{"model": "masked image model", "dataset": "photos of plants, animals and fungi (iNaturalist)", "train_examples": 77898, "image_size": 32, "crop_scale_min": 1, "horizontal_flip": false, "method": "mae", "mask_ratio": 0.6, "loss": "mse", "encoder_arch": "vit", "encoder_norm": "layernorm", "encoder_norm_position": "sandwich", "encoder_activation": "gelu", "encoder_mlp_ratio": 6, "encoder_head_dim": 32, "encoder_fused_qkv": false, "encoder_bias": "all", "encoder_qk_norm": false, "encoder_layer_scale_init": 0.1, "encoder_parallel_block": false, "encoder_dropout": 0.1, "encoder_inner_norm": false, "encoder_patch_size": [2, 2], "encoder_layers": 12, "encoder_width": 160, "encoder_positions": "learned", "decoder_width": 128, "norm_pix_loss": false, "decoder_layers": 6, "init": "lecun_normal", "optimizer": "muon", "muon_scale": "match_rms_adamw", "lr": 0.002, "momentum": 0.85, "nesterov": false, "orthogonalizer": "newton_schulz_5", "adamw_lr_other_params": 0.0017, "grad_clip": 1.0, "steps": 17000, "batch_size": 192, "epochs": 41.9, "lr_schedule": "cosine", "final_lr_fraction": 0.01, "warmup_steps": 510, "weight_decay": 0.2, "adamw_weight_decay_other_params": 0.05}
Rows from block 8 of the encoder of a small masked image model, named by matrix and row number. Rows with one number belong to one neuron. Each number is 500 + 40 x the weight over its row's rms, rounded and kept within 0 to 999. All counts start at 0. Numbers have three digits each.
After each neuron's rows are labels from the 100 images, of 14976, where the neuron reaches its highest value: "top examples" is what is common among them. Only what is clearly more common there than usual is listed. The data: photos of plants, animals and fungi (iNaturalist). In brackets: how many of the 100.
# fc1: MLP up (encoder.blocks.8.mlp.fc1.weight, 960x160), inputs 0-79
# fc2: MLP down (encoder.blocks.8.mlp.fc2.weight, 160x960, transposed), outputs 0-79

fc1.734:515416440467458390511486443500512520548501488502461462467465517518543481534484494495525519518529501467507442518451575504561520518386520472450505554466487520449464531480460490477497559541472526531494516528496489556506431523467580499496533551
fc2.734:456509443413472455513474385542499477441524527521489560506573461541451468534545552509542496517520412501516501565467572390554482514509431484553494502471534498422482510490445493489485469449521489487505483515507501568466482477510520521510462469
top examples: phylum Chordata (95); class Aves (94); order Passeriformes (67)

fc1.358:462569481423452512525497515543497509518529460512439482481492546494574503491471489478479456509510501482456516483558521474527475493514591548521476465470513503504494485502490537488493463509568477503454523523623516550437516459534430477528437498
fc2.358:520487552573581585423456503412456497473502610494494481496461531552492514490489502486494564483512430512559472555531484494509528493482570471469550489544518526506519486543439491485588602506496526451515463494525529459535448585405532508510474492
top examples: order Lepidoptera (32)

fc1.92:561548522502513550523530501446468497461523522486429496532550518550454504503508502473521506531487420511482491446434481509464509500514504478517481378501445479455456557580589527574577487431491428561417483531532528527493510548500500544466413455
fc2.92:469473491460462560458532463493501483551513547525557455473476508470496499516486572467498497552521505498516602519462485497492501546503510462570492577500526497530526551486458463470433475492506518509493446535566507515487469488477534527440503578
top examples: order Lepidoptera (31)

fc1.103:543585484544507526478488516508495558475477500506450571513458441518538514484562517509517504490547564532456515423491449503455525528453510479514488528489424532464420423453503488548571507429580561440500493542552498429483540479508430494463541476
fc2.103:478469508443467475577478419503531499511506522520447408521499475505441578446505474532467533462399455449519489532485567503547446534501543522528515538522572526503538533449460467545498479513552499539478495416475490546475407465503567480538425487
top examples: order Passeriformes (65)

fc1.50:540542504491498532514448460473474583510487513447561479487508579513538481479464627467541573491512491510531488474470546506498462498459433521448495513560553430492439519442545531495410541559530544539464487569476571467462460552482519481485456444
fc2.50:490495507473493511540472449483484509495485480535544458495481578527470489447488566551504505514467467536514455551520472511550475497497558563514484476521528510512507520485524550566499460579460565531535468525435578470472484446524458383420510523
top examples: order Passeriformes (65)

fc1.308:538519542475431463482487553484452554518518470436486495573536473470552494501509410528508485496473502551483469513428524518510545506508533528428526561497445542513491439477572475526500530523547501469544518526588466539525465515491465486533520454
fc2.308:516521502511462498532485522514485431541540579478481528436458492498554597490530546477519482477496456473542489490472463536498475474445477502543529464490484515577490503478490568457455505517429484463484450497556516437437509504541500468522514492
top examples: order Lepidoptera (34)

fc1.736:436490489515435427566583482511541447530491404513459545528482487550544495506592499525548465474532568551521447415528538459521516541535469488518503484454525513477475482498442476489483437499504508469451448481513534518450490492431544511487545463
fc2.736:492523406583549541519457462476479435543507522551507448488478434455527507440486521555538488468488419487461484565464453505509519507531455474457548500452455575524543471479490458469555464489526487544459475470510501474505560441437524435570581471
top examples: order Passeriformes (54)

fc1.9:553468543486446524464444514495542540557568510492468474486488460545495532476496541459417526486480457401465520428540472454527496465454492513499472574447443512520489440507518500494447530484537476466555461512526466537490467547476538543526497472
fc2.9:603529494540468555527499499576467508426481490514508532496468488514490500509510483544464501470537468571494503462546507513517450483458511468509530533513477453490477463524396502485562417449493554440476517442460459503462501542491552501538497472
top examples: phylum Chordata (98); class Aves (97); order Anseriformes (46); family: Anatidae (46)

fc1.597:497540504437482524497489494522516500486522531462521467544535529505510470485509490439554478542573551404479573444425475521433496490520506598502526494558529540520442522523499491515448468541493530454453519456498488484402480558465527411513455482
fc2.597:496491435528522489477553537521459484535433519547518478530484489494465499468457575572449511443480565558540439515527502556509578459482382510522465435481478482462518494580509569481504509509590452518496454536495477473585483513532461565455471499
top examples: order Passeriformes (51)

fc1.724:515589464508475493510530477450499512500553558535408493460500584487509530489480524504515493466514478478482466483497485540510639528532539516614503465475482484526469428548491476528474477455554489456409591514486500464419477463568439470470537495
fc2.724:537457511503496555475482555461561485497450461533472497482514459448533514462504492550448429524433474506532502517469513468518499516464498497520460457505448537546558487483486472484416522488572525494454471452421575539459508524449478530495486517
top examples: order Lepidoptera (33)

fc1.698:469437556493507543547532510479483450515510466503536503513441557471567416572476491508452472505536527499457499541499460475557482553585477405543478482509508453428498552432439510492534531556531488603489478491539586576512391528541451468544517482
fc2.698:530473459545474529467439501534509591508527568473519540471521484516528440470431589465505579455469479510502519539522469496476535518447492453473522456519457468615511516581526475502491460438472536442540534458479498536441580545507536475511488452
top examples: order Lepidoptera (41)

fc1.379:528410485520495563437454507528463510434453486466523574439531513464511580555477472469489518551538459498524527525518476516487518577436532524483516536484441410471518458504545542502475497558475464556553441460542498544443532492509449480501472433
fc2.379:511521542459435454471446478486524622527483531551449514510450497556439455473534472444576460506496550561544491510555518479500466512502493481470467560469498544548531514472456501576446445520493506513524475473433474503474472414488499548501445508
top examples: order Passeriformes (60)