Weights of a small masked image model.
Model: 6.61M parameters, encoder arch vit, encoder norm layernorm, encoder patch size [2, 2], encoder layers 12, encoder width 160, decoder layers 6.
Rows from block 5 of the encoder of a small masked image model, named by matrix and row number. Rows with one number belong to one neuron. Each number is 128 + 24 x the weight over its row's rms, rounded and kept within 0 to 255. All counts start at 0. Numbers have three digits each. After the name is the row's rms in percent of the matrix's.
Before each neuron's rows are labels from the 100 images, of 14976, where the neuron reaches its highest value: "colour at peak" is the nearest of a few named colours to the mean colour under the peak. Only what is clearly more common there than usual is listed. The data: photos of plants, animals and fungi (iNaturalist).
# fc1: MLP up (encoder.blocks.5.mlp.fc1.weight, 960x160), inputs 0-53
# fc2: MLP down (encoder.blocks.5.mlp.fc2.weight, 160x960, transposed), outputs 0-53

colour at peak: white
fc1.131 079:138095159144132133089123155112134144164122145127124127119155115094120124133154130142086132128112066139108120098117160103163110144132134145142104123129105139155083
fc2.131 066:108136150106117128110156105160114135140112123110108133127153106122108117088100157084080117118103134133148173134125149138125171139149104104122094107165138158132170

colour at peak: brown
fc1.29 101:141120092139170118117138117160086071180103106178114134101115118146122109138129148110162162125153175123067110118159108098133152180133137085142156136153115103155125
fc2.29 106:167145140146144129134103131089117106131112106120146126126133113103123141135154132086088134075086115176142126156114135117164156115143169101122182160140112114115127

colour at peak: white
fc1.647 102:159129167189149106103117123146137141141154146132163160125074156144152084130090134149136118112146138091107134151120106123119128131123119108138114122151128112168171
fc2.647 105:145123136090111148113132156151146114107125135160151122115116116169127108143158113143137136144152073105118101095078088179144139142136131122145152138146133142134134

colour at peak: cyan; white
fc1.471 091:100152118100156153116088122115143123126158170127154094084165108115138117104100129133137126138133109133133112127122137139110198134121138130129151144131110109134124
fc2.471 095:141120151135143144144196133104105146115100111132130122135119121172108152142126097112087129140155134156151084109132149115102133130078137132214128099160141089154130

colour at peak: cyan
fc1.15 117:130177120096130141164157158091140137129136138161102083100122132135091115128147129131104134146100132082164099155134155133097125170148136136126154164165084134172093
fc2.15 127:135147136130125094125145095096136130115107131116096107104147151113070096128143138156102108114143101132140079169099151093118099142068106130139126097161114115158123

colour at peak: white
fc1.252 132:128148093118118108157142130113163107135094155118135132100144139122086126154140149094154114111101108129142132126133153144148118134149160101151119130145076102158169
fc2.252 121:126100154144135115103091102094129126118111163092117107128151115167151126113141100108097149155117125125090132150102154125090113130116126161114127097114142143145113

colour at peak: grey
fc1.235 053:130127098121080160124100113169173094106132129142183141135095136087142146139183116154102079125139125127133141165122184093134148177149158163101152136131103123128188
fc2.235 061:081125154128137142128127125122130136130126107145149121128148111111165099136075126174120192114141134108152130127086129171127125157105140103157078091132137173113060

colour at peak: pink
fc1.31 057:123128145119139125148099103101153161103187131106097139163105110122146110107111121141105206106140107134128170126091100139085140114098086136105125154126147159104082
fc2.31 064:174140092129094149087161148120076187103104145143097116131123125119126138112117167110158121111103126151075089131130127107113112144146115123131163146123147098121178

colour at peak: cyan
fc1.142 041:088177103160126107111122102123144135124073126117133168144134058139170080125137161112109142134113142128077121119154108131092135161176116125135144114093135104137084
fc2.142 048:107154135064118168128126090114080127117132175126115113136154166157121177098103127120198124129118132160174115107136149127101135133119121149094129128116119125172131

colour at peak: white
fc1.532 100:097171118125096145088137100120155118158114144141119136092140131154104133138131177111130091138128140178097092171137102171125153106123120155148116167166152125105138
fc2.532 083:134096107102143157096128142099141126140172103102102141112134106134156171130116061120136155103132140163178129137084147121110149106177114176144162135097141094105137

colour at peak: grey
fc1.383 101:141116143161095141157110159127148154133125173098152136151122143052163138118107121144128109105119120155130067147148156138133102154145098095108110093165137139159109
fc2.383 104:138118124133154123149132181115088142147131119158108122121111144129144159137144115133110129124158057149140141127135120128161123134076139090128128087108104125101117

colour at peak: white
fc1.658 153:123115143105122114101129091133107107135112129131102133074096116145109144118142126102076138109167103152128120083159128150131088103140152104157170134124057135112166
fc2.658 146:129110180110155120122122181151147166119100154132105133140103126129127093168111128156160127133090104134108127140124149093131146129161106163110111104175114133140105

colour at peak: cyan
fc1.303 103:099132097111146127175127108109112102141080140138155136113096095125151124100158133138097142125099125114131109113135139130121122162143150135131105131081149117123091
fc2.303 093:125137096128130108112151139149121138100153152164154133143168136103127154098090170148133114117152139130135104112107178127082123146122132070117117131136122127126138

colour at peak: white; cyan
fc1.384 062:153155132121145111099088112126122150095139134128119098059142134142119148148131125109092149094103108108105075109146177135164110149117116097167131112121112129111132
fc2.384 063:123184131113131131165212145154107141133097143135115146124105130163099130089126108085151119146135150134081098119115157112148102154146158141164101121182120106137125

colour at peak: black
fc1.466 149:134097122102120181155131137124130141110120141096184125116129110071127127100144101110133153137107139126164131067135100139145108133115157101085093151111147110159114
fc2.466 174:121162133089117151139167110135152122161152129130133102143135157173132147136141161112091099112150163114121117101137133113146117140147139109145113145153075135130163

colour at peak: cyan
fc1.692 074:154131122171112118154140143159160145130155141139148169129097132131156149140106121083123147077121130123113114135095117168116119160113130138122119082136082105130153
fc2.692 078:126149133154111132136095123102153129099085122141138099145133134163100122074149131141142095182144110155115120092086135145178143109090138104121139128169147115112139

colour at peak: green
fc1.485 063:095106122163139107053090127158134160121112120193098101109134109124133118148124173114170163147123138144130129144094145181112143158108097125138107132165123089108064
fc2.485 065:107128139087174122176166081124104101113133108112179106146135125164114149144132087138158131155129136148112118086155126101068133169167122136122114140107144120125167

colour at peak: white
fc1.435 091:102096101146165126107160134091130115180110131122162183139112113100101093136142104136139128104113129096106123149141117099111121094140119105133147106146128118182128
fc2.435 100:110085160151156146096119138138170154115166128088136072196153101162154121129145103117161112157132138117129108131135093146129093142122106105102132123094163106140114

colour at peak: white
fc1.606 045:096081144112101163122146080140077104129141147089156176106136138114137090117108110146143185114140085110083122114167145120113114087136174131097093150151152161122146
fc2.606 051:107138109148136149071134109123128117144103116145104116148126076116095158099110137104153103082156146119162164128075164160100133082133137130088121135121147118157127

colour at peak: brown; black
fc1.280 130:124114125086133164157132111169125083131156155105123164077099165120151106098137074116098123100131098148146111179134114169137119156167089130136161104118117147087117
fc2.280 143:076202154141114146120156171117161134098123116145158156112130129128109188122127142126113144109155093141123099115145126132156118182161112128116098129121155160134122

colour at peak: white
fc1.148 087:156135113101122123162126140079165130144131107134143099099164117115118106125124156148120153165128112157143144130109139112123153149109106144171118146105089107125078
fc2.148 090:108135103107130157170146148120136150126135117134144091122099123127139141122141153100147092153136088152111113167121116096130133131123149179149113163120140089113166

colour at peak: white; pink
fc1.579 101:151136128137144083112130143120176107094133113121132139142141173127142065143130156143129096164098069151163159139160119124124115132135110125120142126125092107134139
fc2.579 097:176118130090140150174138149120162150107119121093096177159134175143143162140170155105108103108142134146102145139114163116148135128117153124143115129147136115106170

colour at peak: green
fc1.137 075:121139106125094129117094130156127103184147123137114121152133134051165124157163111147125107118154164134110138140135149146166121081136134141170125114086088110118111
fc2.137 074:117162099159070144127085098135121087118135165124132114089125153107118125114126103149111143132132121117159130148142156130094178109094126144173158116115096126171129

colour at peak: cyan
fc1.20 055:125121098137140135136108113115081135110120142105132151084146091146114123127142121106151119111104116141123130109135145136152100168154105128158158121101150110156116
fc2.20 054:127129130121133126151089120139104130150133122131171158142157120149150137121120155133156138117117159169143142124082133131055149134124109122108132080179139116140127

colour at peak: black
fc1.262 106:179113147124127105136096120156123120127155176120124176122130110128101150108140153145123131133108148148139095077154135097125139158144150121147160099112194134133113
fc2.262 112:158106061098154126093120184139140117140156136130141122114118147136124096111085156163138137154157137146074129120136107126107119098164166114134133139101107137110124

colour at peak: grey
fc1.748 119:139092103144139126155139148156104109104078111136161105135061123117096150151112101140130097123122130124141111133159119152152106147104172174105113165137143135117108
fc2.748 131:126140142104121147088120154091170100131146149143118156144146126132117091144106122157139177126146152107105158133096115119151142118170113094118118136068099102102081

colour at peak: grey
fc1.616 039:136141157121127146156132097138108118126126145143137112099086145118127106116131099170168118154124124150067110086039154102133136113114165147114145127136126141092117
fc2.616 044:115134111141142120102144139115137113126107105147129128119128103145181112140132136123140157100149152108181123172111141131179096129136120104125124089107134173116125

colour at peak: pink
fc1.728 117:131109170151124150111111096132196164109141117126118146174122124136103084127137166133125126132106129156111128132146110145088120135165158157110122113150147129157105
fc2.728 113:145143176095141161124133107117169109163123152133111130106151158130171159125156123105147104105091154121140127172116128116149127123128150123143127132124121122131105

colour at peak: brown
fc1.340 106:100116126151098215120107126117108119134095108154095118143109121112080123087157154141114142152124146104146154106137148163156132121103120119094170141136124153137163
fc2.340 114:170109124080135064101175144127124148134150142118166130133103087142164176091132114154108109115126122117145148123126123149096114132155142143133114110117110088071124

colour at peak: green
fc1.684 082:114150122162128149106168139118099175125149108143094128117148136126133129116123126134139110156099104143141116119107114151104137110122150160091147124137116176136136
fc2.684 079:135076129112120106160151095150165117135145148110137147131134158139141098116158127149120130116145136077097132124135118113129107126141175120128126136159140121137120

colour at peak: green
fc1.82 096:139145113122114164136132124130144146128110172138137161098124152141124050110114160144077153141137178123167126106096155178147116114138140105150112140129097101119133
fc2.82 090:151110131196150121103133085098127119136117116124103140079099100133118136134117131149134158121198122119118095166103094113098107116111142136117145129109162178129110

colour at peak: pink
fc1.503 135:097094136098114173103069146174105127155157132136168178147087144131153120151115143094124154095134109130137148143083101126130101098119103110095152113120110126110130
fc2.503 131:110127165078128135129115123116120114125106163120121120117137112115136138136163146122136113154107135163133133162115155133099138117133118162086139066169136114059148

colour at peak: white
fc1.569 031:086119168117138146140111120133071125188169139110142166145111125149172113114148107131147165108144109143085110123187110116144085084115146139094083157116095130141157
fc2.569 041:178168101157163139112150160127116116100148132113106124104138111126115149145114166085114096136101120094064148122125159154101175104146149111117146159130156170128139

colour at peak: pink
fc1.279 051:181172111137125128124116108145070130131151121127150165138111113098123114101115146133130104096150126136183091108177129128123101114091132136079136097125122124112155
fc2.279 056:140155155093186072131126096117172142127137112114082104147154131151104128143095159121106128154143115122140104111140100141073147131087144150127137151158093111124152

colour at peak: white; pink
fc1.243 087:163142132122087138114098170142112147079121111098124144116148135136155143108152103138098099110131094100144110145157105145128139149065124127101137157138133157130129
fc2.243 083:132083116118098156129102125118134108148120112124111118157114119150138122096086137108168114184135131130164132109122138148121122129141088160133118134129170126123137

colour at peak: brown
fc1.102 048:097187113168140141120087134144111133148134133155165160162123139109139111150175115084120114126155133144140129081088066140076154141118092124179125147146117127095146
fc2.102 061:180138112163128155118124118161098126096144117121057091104138140113071133106111145149100138157126135103151098163146191116149124142128110140117122087095155148144138

colour at peak: cyan; white
fc1.286 028:108136135125123070119083126143135175076145133130166150090161115128132087152139129172152121125091113110133119166177144099132108128113143108171148099109129129108112
fc2.286 033:121130114144155130136115118158109145135091101146136085105123133170162152127121126081138136128174158131131142133105153120119159129117063156116127132155135133164128

colour at peak: cyan
fc1.239 102:113136080116119151109116123124122101145120119109164108136106095123126112122098138123158162114157132134131151126141150143115130139166122153142122169121132112166104
fc2.239 088:146147121113084117129108149112078117158119073068120119121129151138092153110117163120112103086147124127140110123126172156170139146182118129131134140124091158127131

colour at peak: pink
fc1.457 092:110143114086133099122128146135141113108159167093121116034102149079120155133111113193148124128089120143143129141140099143152123131146130116112168129139136119146104
fc2.457 088:100074163157152147131093183113113167127142108122141130164125145143106121148098076142177133118108133150160103136125142116169109162142102110168125126151077104133120

colour at peak: pink
fc1.379 143:153110093144156129118096129120122120130093079150158109087109141107128124120131123173104197088156139107151123164129126124128096146115110105120133085141102136156087
fc2.379 134:159127110124136126139101142119139109158171120121100110103102098128146189078126129148145117066154112111116115113120128130061155123164154110129143098090104132107141

colour at peak: white; pink
fc1.764 119:131160111088167087104145128047126117139155129120114181078150149133114146141123111187104092134140163121174117120103137154176092136146138133109158127128100135129141
fc2.764 124:177102121193131144174131123160116153083120129085168121140133174159130141135133122154137160149090113147108123118125095115130153144127164166130158132145100120172115

colour at peak: green
fc1.571 101:110124140139137146134160116129131156125147102174143087128107159082102111141100113116123128106166146162053125193135121125144111145149117122096160152149097147085149
fc2.571 109:101112145110099157110166099130169137098130094112138162099169135159145138091129130103149143094121097106050149124151159147127147102126134161101140130126114112124101

colour at peak: white
fc1.595 094:126134118131112102134125140121137060094118120110081130142106118103083118135147107113098086128111082123148139135163105141136143117127158118138119123095103115131128
fc2.595 092:115104129112156131085097117124111174127167090134082132112149122104138150112117094113165136169113130084171114149146106135151132155135141113148139129138114113092101

colour at peak: black
fc1.583 059:103141101108144136119124172106099149161124164121104143108101131109139141166184128097117154067124140151109130152130169108100122200125128088100108150121105148156100
fc2.583 074:169124159141149085166129131147164112112118137068132104150114137110137121130112151138127129108143108103139130121140121149127132153160132119111092188139196117139182

colour at peak: pink
fc1.125 092:081108134129133157171167102110075127146108130103132185163132127095115129090117128140122142117123111082138117148134118122182124069114112110126145127133120096093116
fc2.125 097:107116108134150130107119171137158098133142154156143098166114109129121109162144117119113130122151154129128066068078140159121115077125115106080187151120147130123133

colour at peak: brown; black
fc1.381 074:163117107163125145092114135122138119061108117127140148159110109114137131137168154144119119152146170104087107108151130133152119147135132122130123107091123122151136
fc2.381 086:102126086169139147143128141174098116130153057122119149130158128174117145132128093101147129100112100147085121126135139111119034126133128120181161111137145114132163

colour at peak: cyan
fc1.561 100:121149165139092155123114119123136166088190162215142125130116114163132096123135117169089093114146157101148127125123082087164162120099152111155143099114119118152139
fc2.561 096:161146112090111085152172185159147127113095130136122150199124119178107168107155149138134088133135098144110125105097092163128111160114113166133122132188112116125132

colour at peak: white
fc1.418 045:081132115123116149086136095106126141072123117178097122141140125138097075123132189112157121135142130156110122150142124148153127150162104099140125104139160114097116
fc2.418 050:086128139164125115143131081142093134134122119106169115146108156142103167140097097080106116161141141145124141128166152140089126094107134133127128130143106140155106

colour at peak: yellow
fc1.57 110:127147078166118123103114110089104104107132127080121117163139124131142134131132168123129142178149126150138149131097106138119120166159148130139157137120095180106087
fc2.57 115:120131164098139136132096121147123119092136170156187116166105132110116109121129126126159139153107128151144141132122181141133113072118111132122131085159143135115177

colour at peak: black
fc1.689 070:108136140097109102154098150117117158137143149115114085159152149109137104153133119080086108092111146137129134150133126145121103168080180103090085142157156144160103
fc2.689 072:104097099168116139127152138167090150124165122105111123188085089130164172118094104156158129140099107094157094119161120132115079108128122139108162117124151105137107

colour at peak: brown
fc1.145 110:133114133147123146095139133115124050115123134152172100133152145155122108125148176117112145120106098143149157111115090150158101170184162155110111106146159120169101
fc2.145 112:134121131137165117149132120127113118134094131097113112113090154154111124101119145120178127172126129112122140160164151136158108106130119153138112141162105105100169

colour at peak: pink
fc1.542 018:104132135137117166134121152174123140117102129107117139135135116130124160133113129165112125107148150086143136084157154163127145140125134087094111131107160177103078
fc2.542 023:133095125111165097116147104114124156121164098126116139127122133119115136131117151082149171121134141121071126097149086132103138118090118142091165149130136072152150

colour at peak: black
fc1.559 117:116107125112154166154161123102151135138125113163146113079083169115122119156120094122111115088160126107131111117110074143145107127135147118109165083110128154129149
fc2.559 146:110148193128130110105132129111134129130097060064147164148129147134088151146101129129134117107129115129078103121159154123145134178133130147123118124157093133097106

colour at peak: pink
fc1.419 055:150125116114106118145115126095127124080158118140135091131132151133091130114090151132164089122126073141149154169151155122113103118113091157121131124151143106117120
fc2.419 056:156102149134159134155174159158074122128136139094145140142124114123119150155140127118150144150134144173126109100133113085124152119158103116112120155143126172109105

colour at peak: brown
fc1.13 149:099125144136116124162090126132128133128067111119136121150142134137115098185149103152145130153178162141152109087133120151099149127124107076130123144089076156152148
fc2.13 138:156115103128139074108160100116171143124139114103111155119134136122150145153141125144144155159116126123108105150129124105152091126113179135112140151126151113136121

colour at peak: cyan
fc1.410 105:124130148126145162103135137109110154101167105090168098105131109143164102128120161141109153125090108087165135174128185114144132155115138128150110177118159126112068
fc2.410 108:127126148183114148136168123158164113126112081088108171127136133113084138146156129163118144119126142137137117155077163080097074118141112136119114130146094126137118

colour at peak: black
fc1.27 066:119123157107136104145107127126123102191148092131137114144150116137093097132150143140127084142151104116106104116113063127106121153115114156164154123095132182101145
fc2.27 073:113133111147129171140144137118135125120142110135166149060160146123153158165075150128139131113095128154146132108130103113131152120137110154160159168086148138143150

colour at peak: brown
fc1.200 083:112100171115143162110127132158125128148136169103144151100127133168148102151140156114076151150104151158113150140144151141111129102130142141132124116130124135128104
fc2.200 082:093151120176095089172096089148159118107129104106129105121135142139138125146105142117118099125165132131095116112126183129086151124125107171156138124141142125139133

colour at peak: cyan
fc1.707 123:151079096126135136115108122124127133170165079132132144159170154137135134123116175076151104096204179144157135109143160105139137112142102129126115132114103132112123
fc2.707 102:136093128138148131157122141111175105140147133115156151129115148147106152181100155163144149076175123142098126120119128146122165150110135180146107147098121140112101

colour at peak: pink; white
fc1.644 116:168142115127105084116102119148079128121106106111162145149131150093163161131160104113170117100135118111151149171098122120121157140098119080137113139080122110155086
fc2.644 120:119086140136139133107139152168165138094155161113155079146149097140127123141124138138101118175117109129127110110144133113127152146126141126132160120153168113083126

colour at peak: grey
fc1.585 095:140072102139149128134111149105119120119110129125152129110080161159103138112131091133129136103123119124116142136157121157141086102105149161138149119111165127076119
fc2.585 106:125122142152101100145137124137095136133168141163117143138142131123143107121114125148108175131126143125156137149146120094175143125114129107107126109094100169121101

colour at peak: yellow
fc1.440 077:127152108178146136151130115110149115066126078111115119134114115137141135127099084116124150149146084124112127128173154135131156137153123119126097122115141167110083
fc2.440 067:134118104088135148076112122125112159119140136140123098069164123128143119098103191130092131121138153138111065118171116107149160139116103144138150147149121119124176

colour at peak: grey
fc1.143 058:101127149145125127154105122126155100077125106163149112144100149103126135163180097154127133125128113105130143175129141142165132114111163137090107116135103133106126
fc2.143 065:067144082142090132078107149099137118163130117129157140122139118134121127098105128163162138117142146148177142118145142100129111122128142115141092154126117151110097

colour at peak: brown
fc1.10 141:119126090101107159159162091157113154161143152141091153100107104102137123142125094131116093163134148132142099167116107144146109109106143094188080106121159152099122
fc2.10 136:140151192170122106142098108150135098149101064118129129118126186138147148120119135107072127132123115134130119128140125102113165106092112126077165197187103072122147

colour at peak: black
fc1.652 103:115142178145151075072137118147128108144151098146143173109160110124172166154154111146087165070170128109148138154135141145139164140107140093118115115124143112140121
fc2.652 103:152140149112089087115122184129089145123120145148147105139154108146113107119140157154125092144079153145157126141109130118146111128086098102122148137147132115129116

colour at peak: white
fc1.454 074:092111105095162093136076121135132127133156164121117114082104169135130144149136143106116165118152125097131140119164181106133126073161123092171178115132151131097134
fc2.454 077:141125145153121136104128122154133193097156137151112135143158113137103162137146127131158090127122138118107110126130104156102108145118141120163112115113110145095160

colour at peak: brown
fc1.17 119:069129160134153139137126142159165108126122112147160122111143122108131142156164118158146131159132128130095129108095156154135123119098099117173131094131116141126129
fc2.17 112:144130182128153157108139142135158124122118146110144099121092176129123144099120147157148130165122135120129095107125153121146139135105157138159106102108142166147143

colour at peak: brown
fc1.140 134:170081149112153190153106121114147098127145104127130125135101144099118110115118120090149065111136109095098152168113101117155118152152131124090149124145112103085123
fc2.140 130:136149148148123157119138146173162098164075100132089106124124061121136128137142137098161132124163115120096121162141105128130099173106131135132118153133117136119136

colour at peak: brown
fc1.404 029:092135155112155113140119100103136109149120149123151130147156115109096130106148091087181158112147166139076144131079121153145139130121140104143112157122130093106154
fc2.404 036:098138142127139121150118120119098120164123110124130111101151123089141157108128157107149123136061087171141172101159133113144088116144132136096116109107126127150131

colour at peak: cyan
fc1.504 105:107113127115173109107179112131107126166157086111119106111096100163150099118175171138137136119089147158148102120119164155140094137161133101137103137197073120107108
fc2.504 108:141093133147110064127161112128134147125098158105137117132106141135117120098113123155114128122145082124124128166159142121108111108136116131128163114156118143156132

colour at peak: green
fc1.123 141:120107109074095146119136095115093142138170137106165175169120145103138116149081076141145112167153157100114107155148130174170118107129089114080130123096139125131135
fc2.123 147:124099086128149113111086154126118123151092161136139132179121145110104131152148097121116169091118088147069164150090143111121112142095102122126152135116135112133107

colour at peak: cyan
fc1.490 096:149124123193128111167160139093155132097132111139135169119113129128079188173122084130143089121178136148136159145114089142166143145134091099124158132122104119163125
fc2.490 099:184125127152100127086134125102100133138105144113128137118154155090168128120125175149088103164116164147109139123150128156142112141164143136095101186116134130099148

colour at peak: cyan
fc1.267 101:143123107119152115128128117119107121133161140149097118107110136151121152146120165141129129155140166094116125134112111098124158141115112128181141114148128128154106
fc2.267 100:178094117097116122106132156140138127110126107103106130138137132137110161126112156121131129119163128094121127086102094112088116134178178145124130145132130121181119

colour at peak: white
fc1.357 026:161098122084155104108084080150128140157134142118160134121136136128089123137129091145133091131130124123117097138141139112125137143111125143158146152088157125161154
fc2.357 033:137155127145122120152180155142128122129115098107097139135139109147174132130127158108165156151151123160122140094123114125083123103157136137146085147148144107126099

colour at peak: grey
fc1.346 078:116101113129094113154113173091117136132140128114123146104088115129128165125138135081096130126141075162096090139154150142154170128149131117121119127079129173116138
fc2.346 078:141119157129105120107121134138104159128171113136125093118164174136109180100135159140126140083105131149108113130152120093109110104079097149129095160129137150123113

colour at peak: pink
fc1.26 068:145126120124084094109149085140133091104131115117107130172090144122115117120121129163106144126072080115133143134153079106128161099088138099070117160132125150120105
fc2.26 068:123105103130085157120098149135120125102143109114107108102121098142109143151174146088175082147121133173119122104071149103144110189119116132125135094122121109137162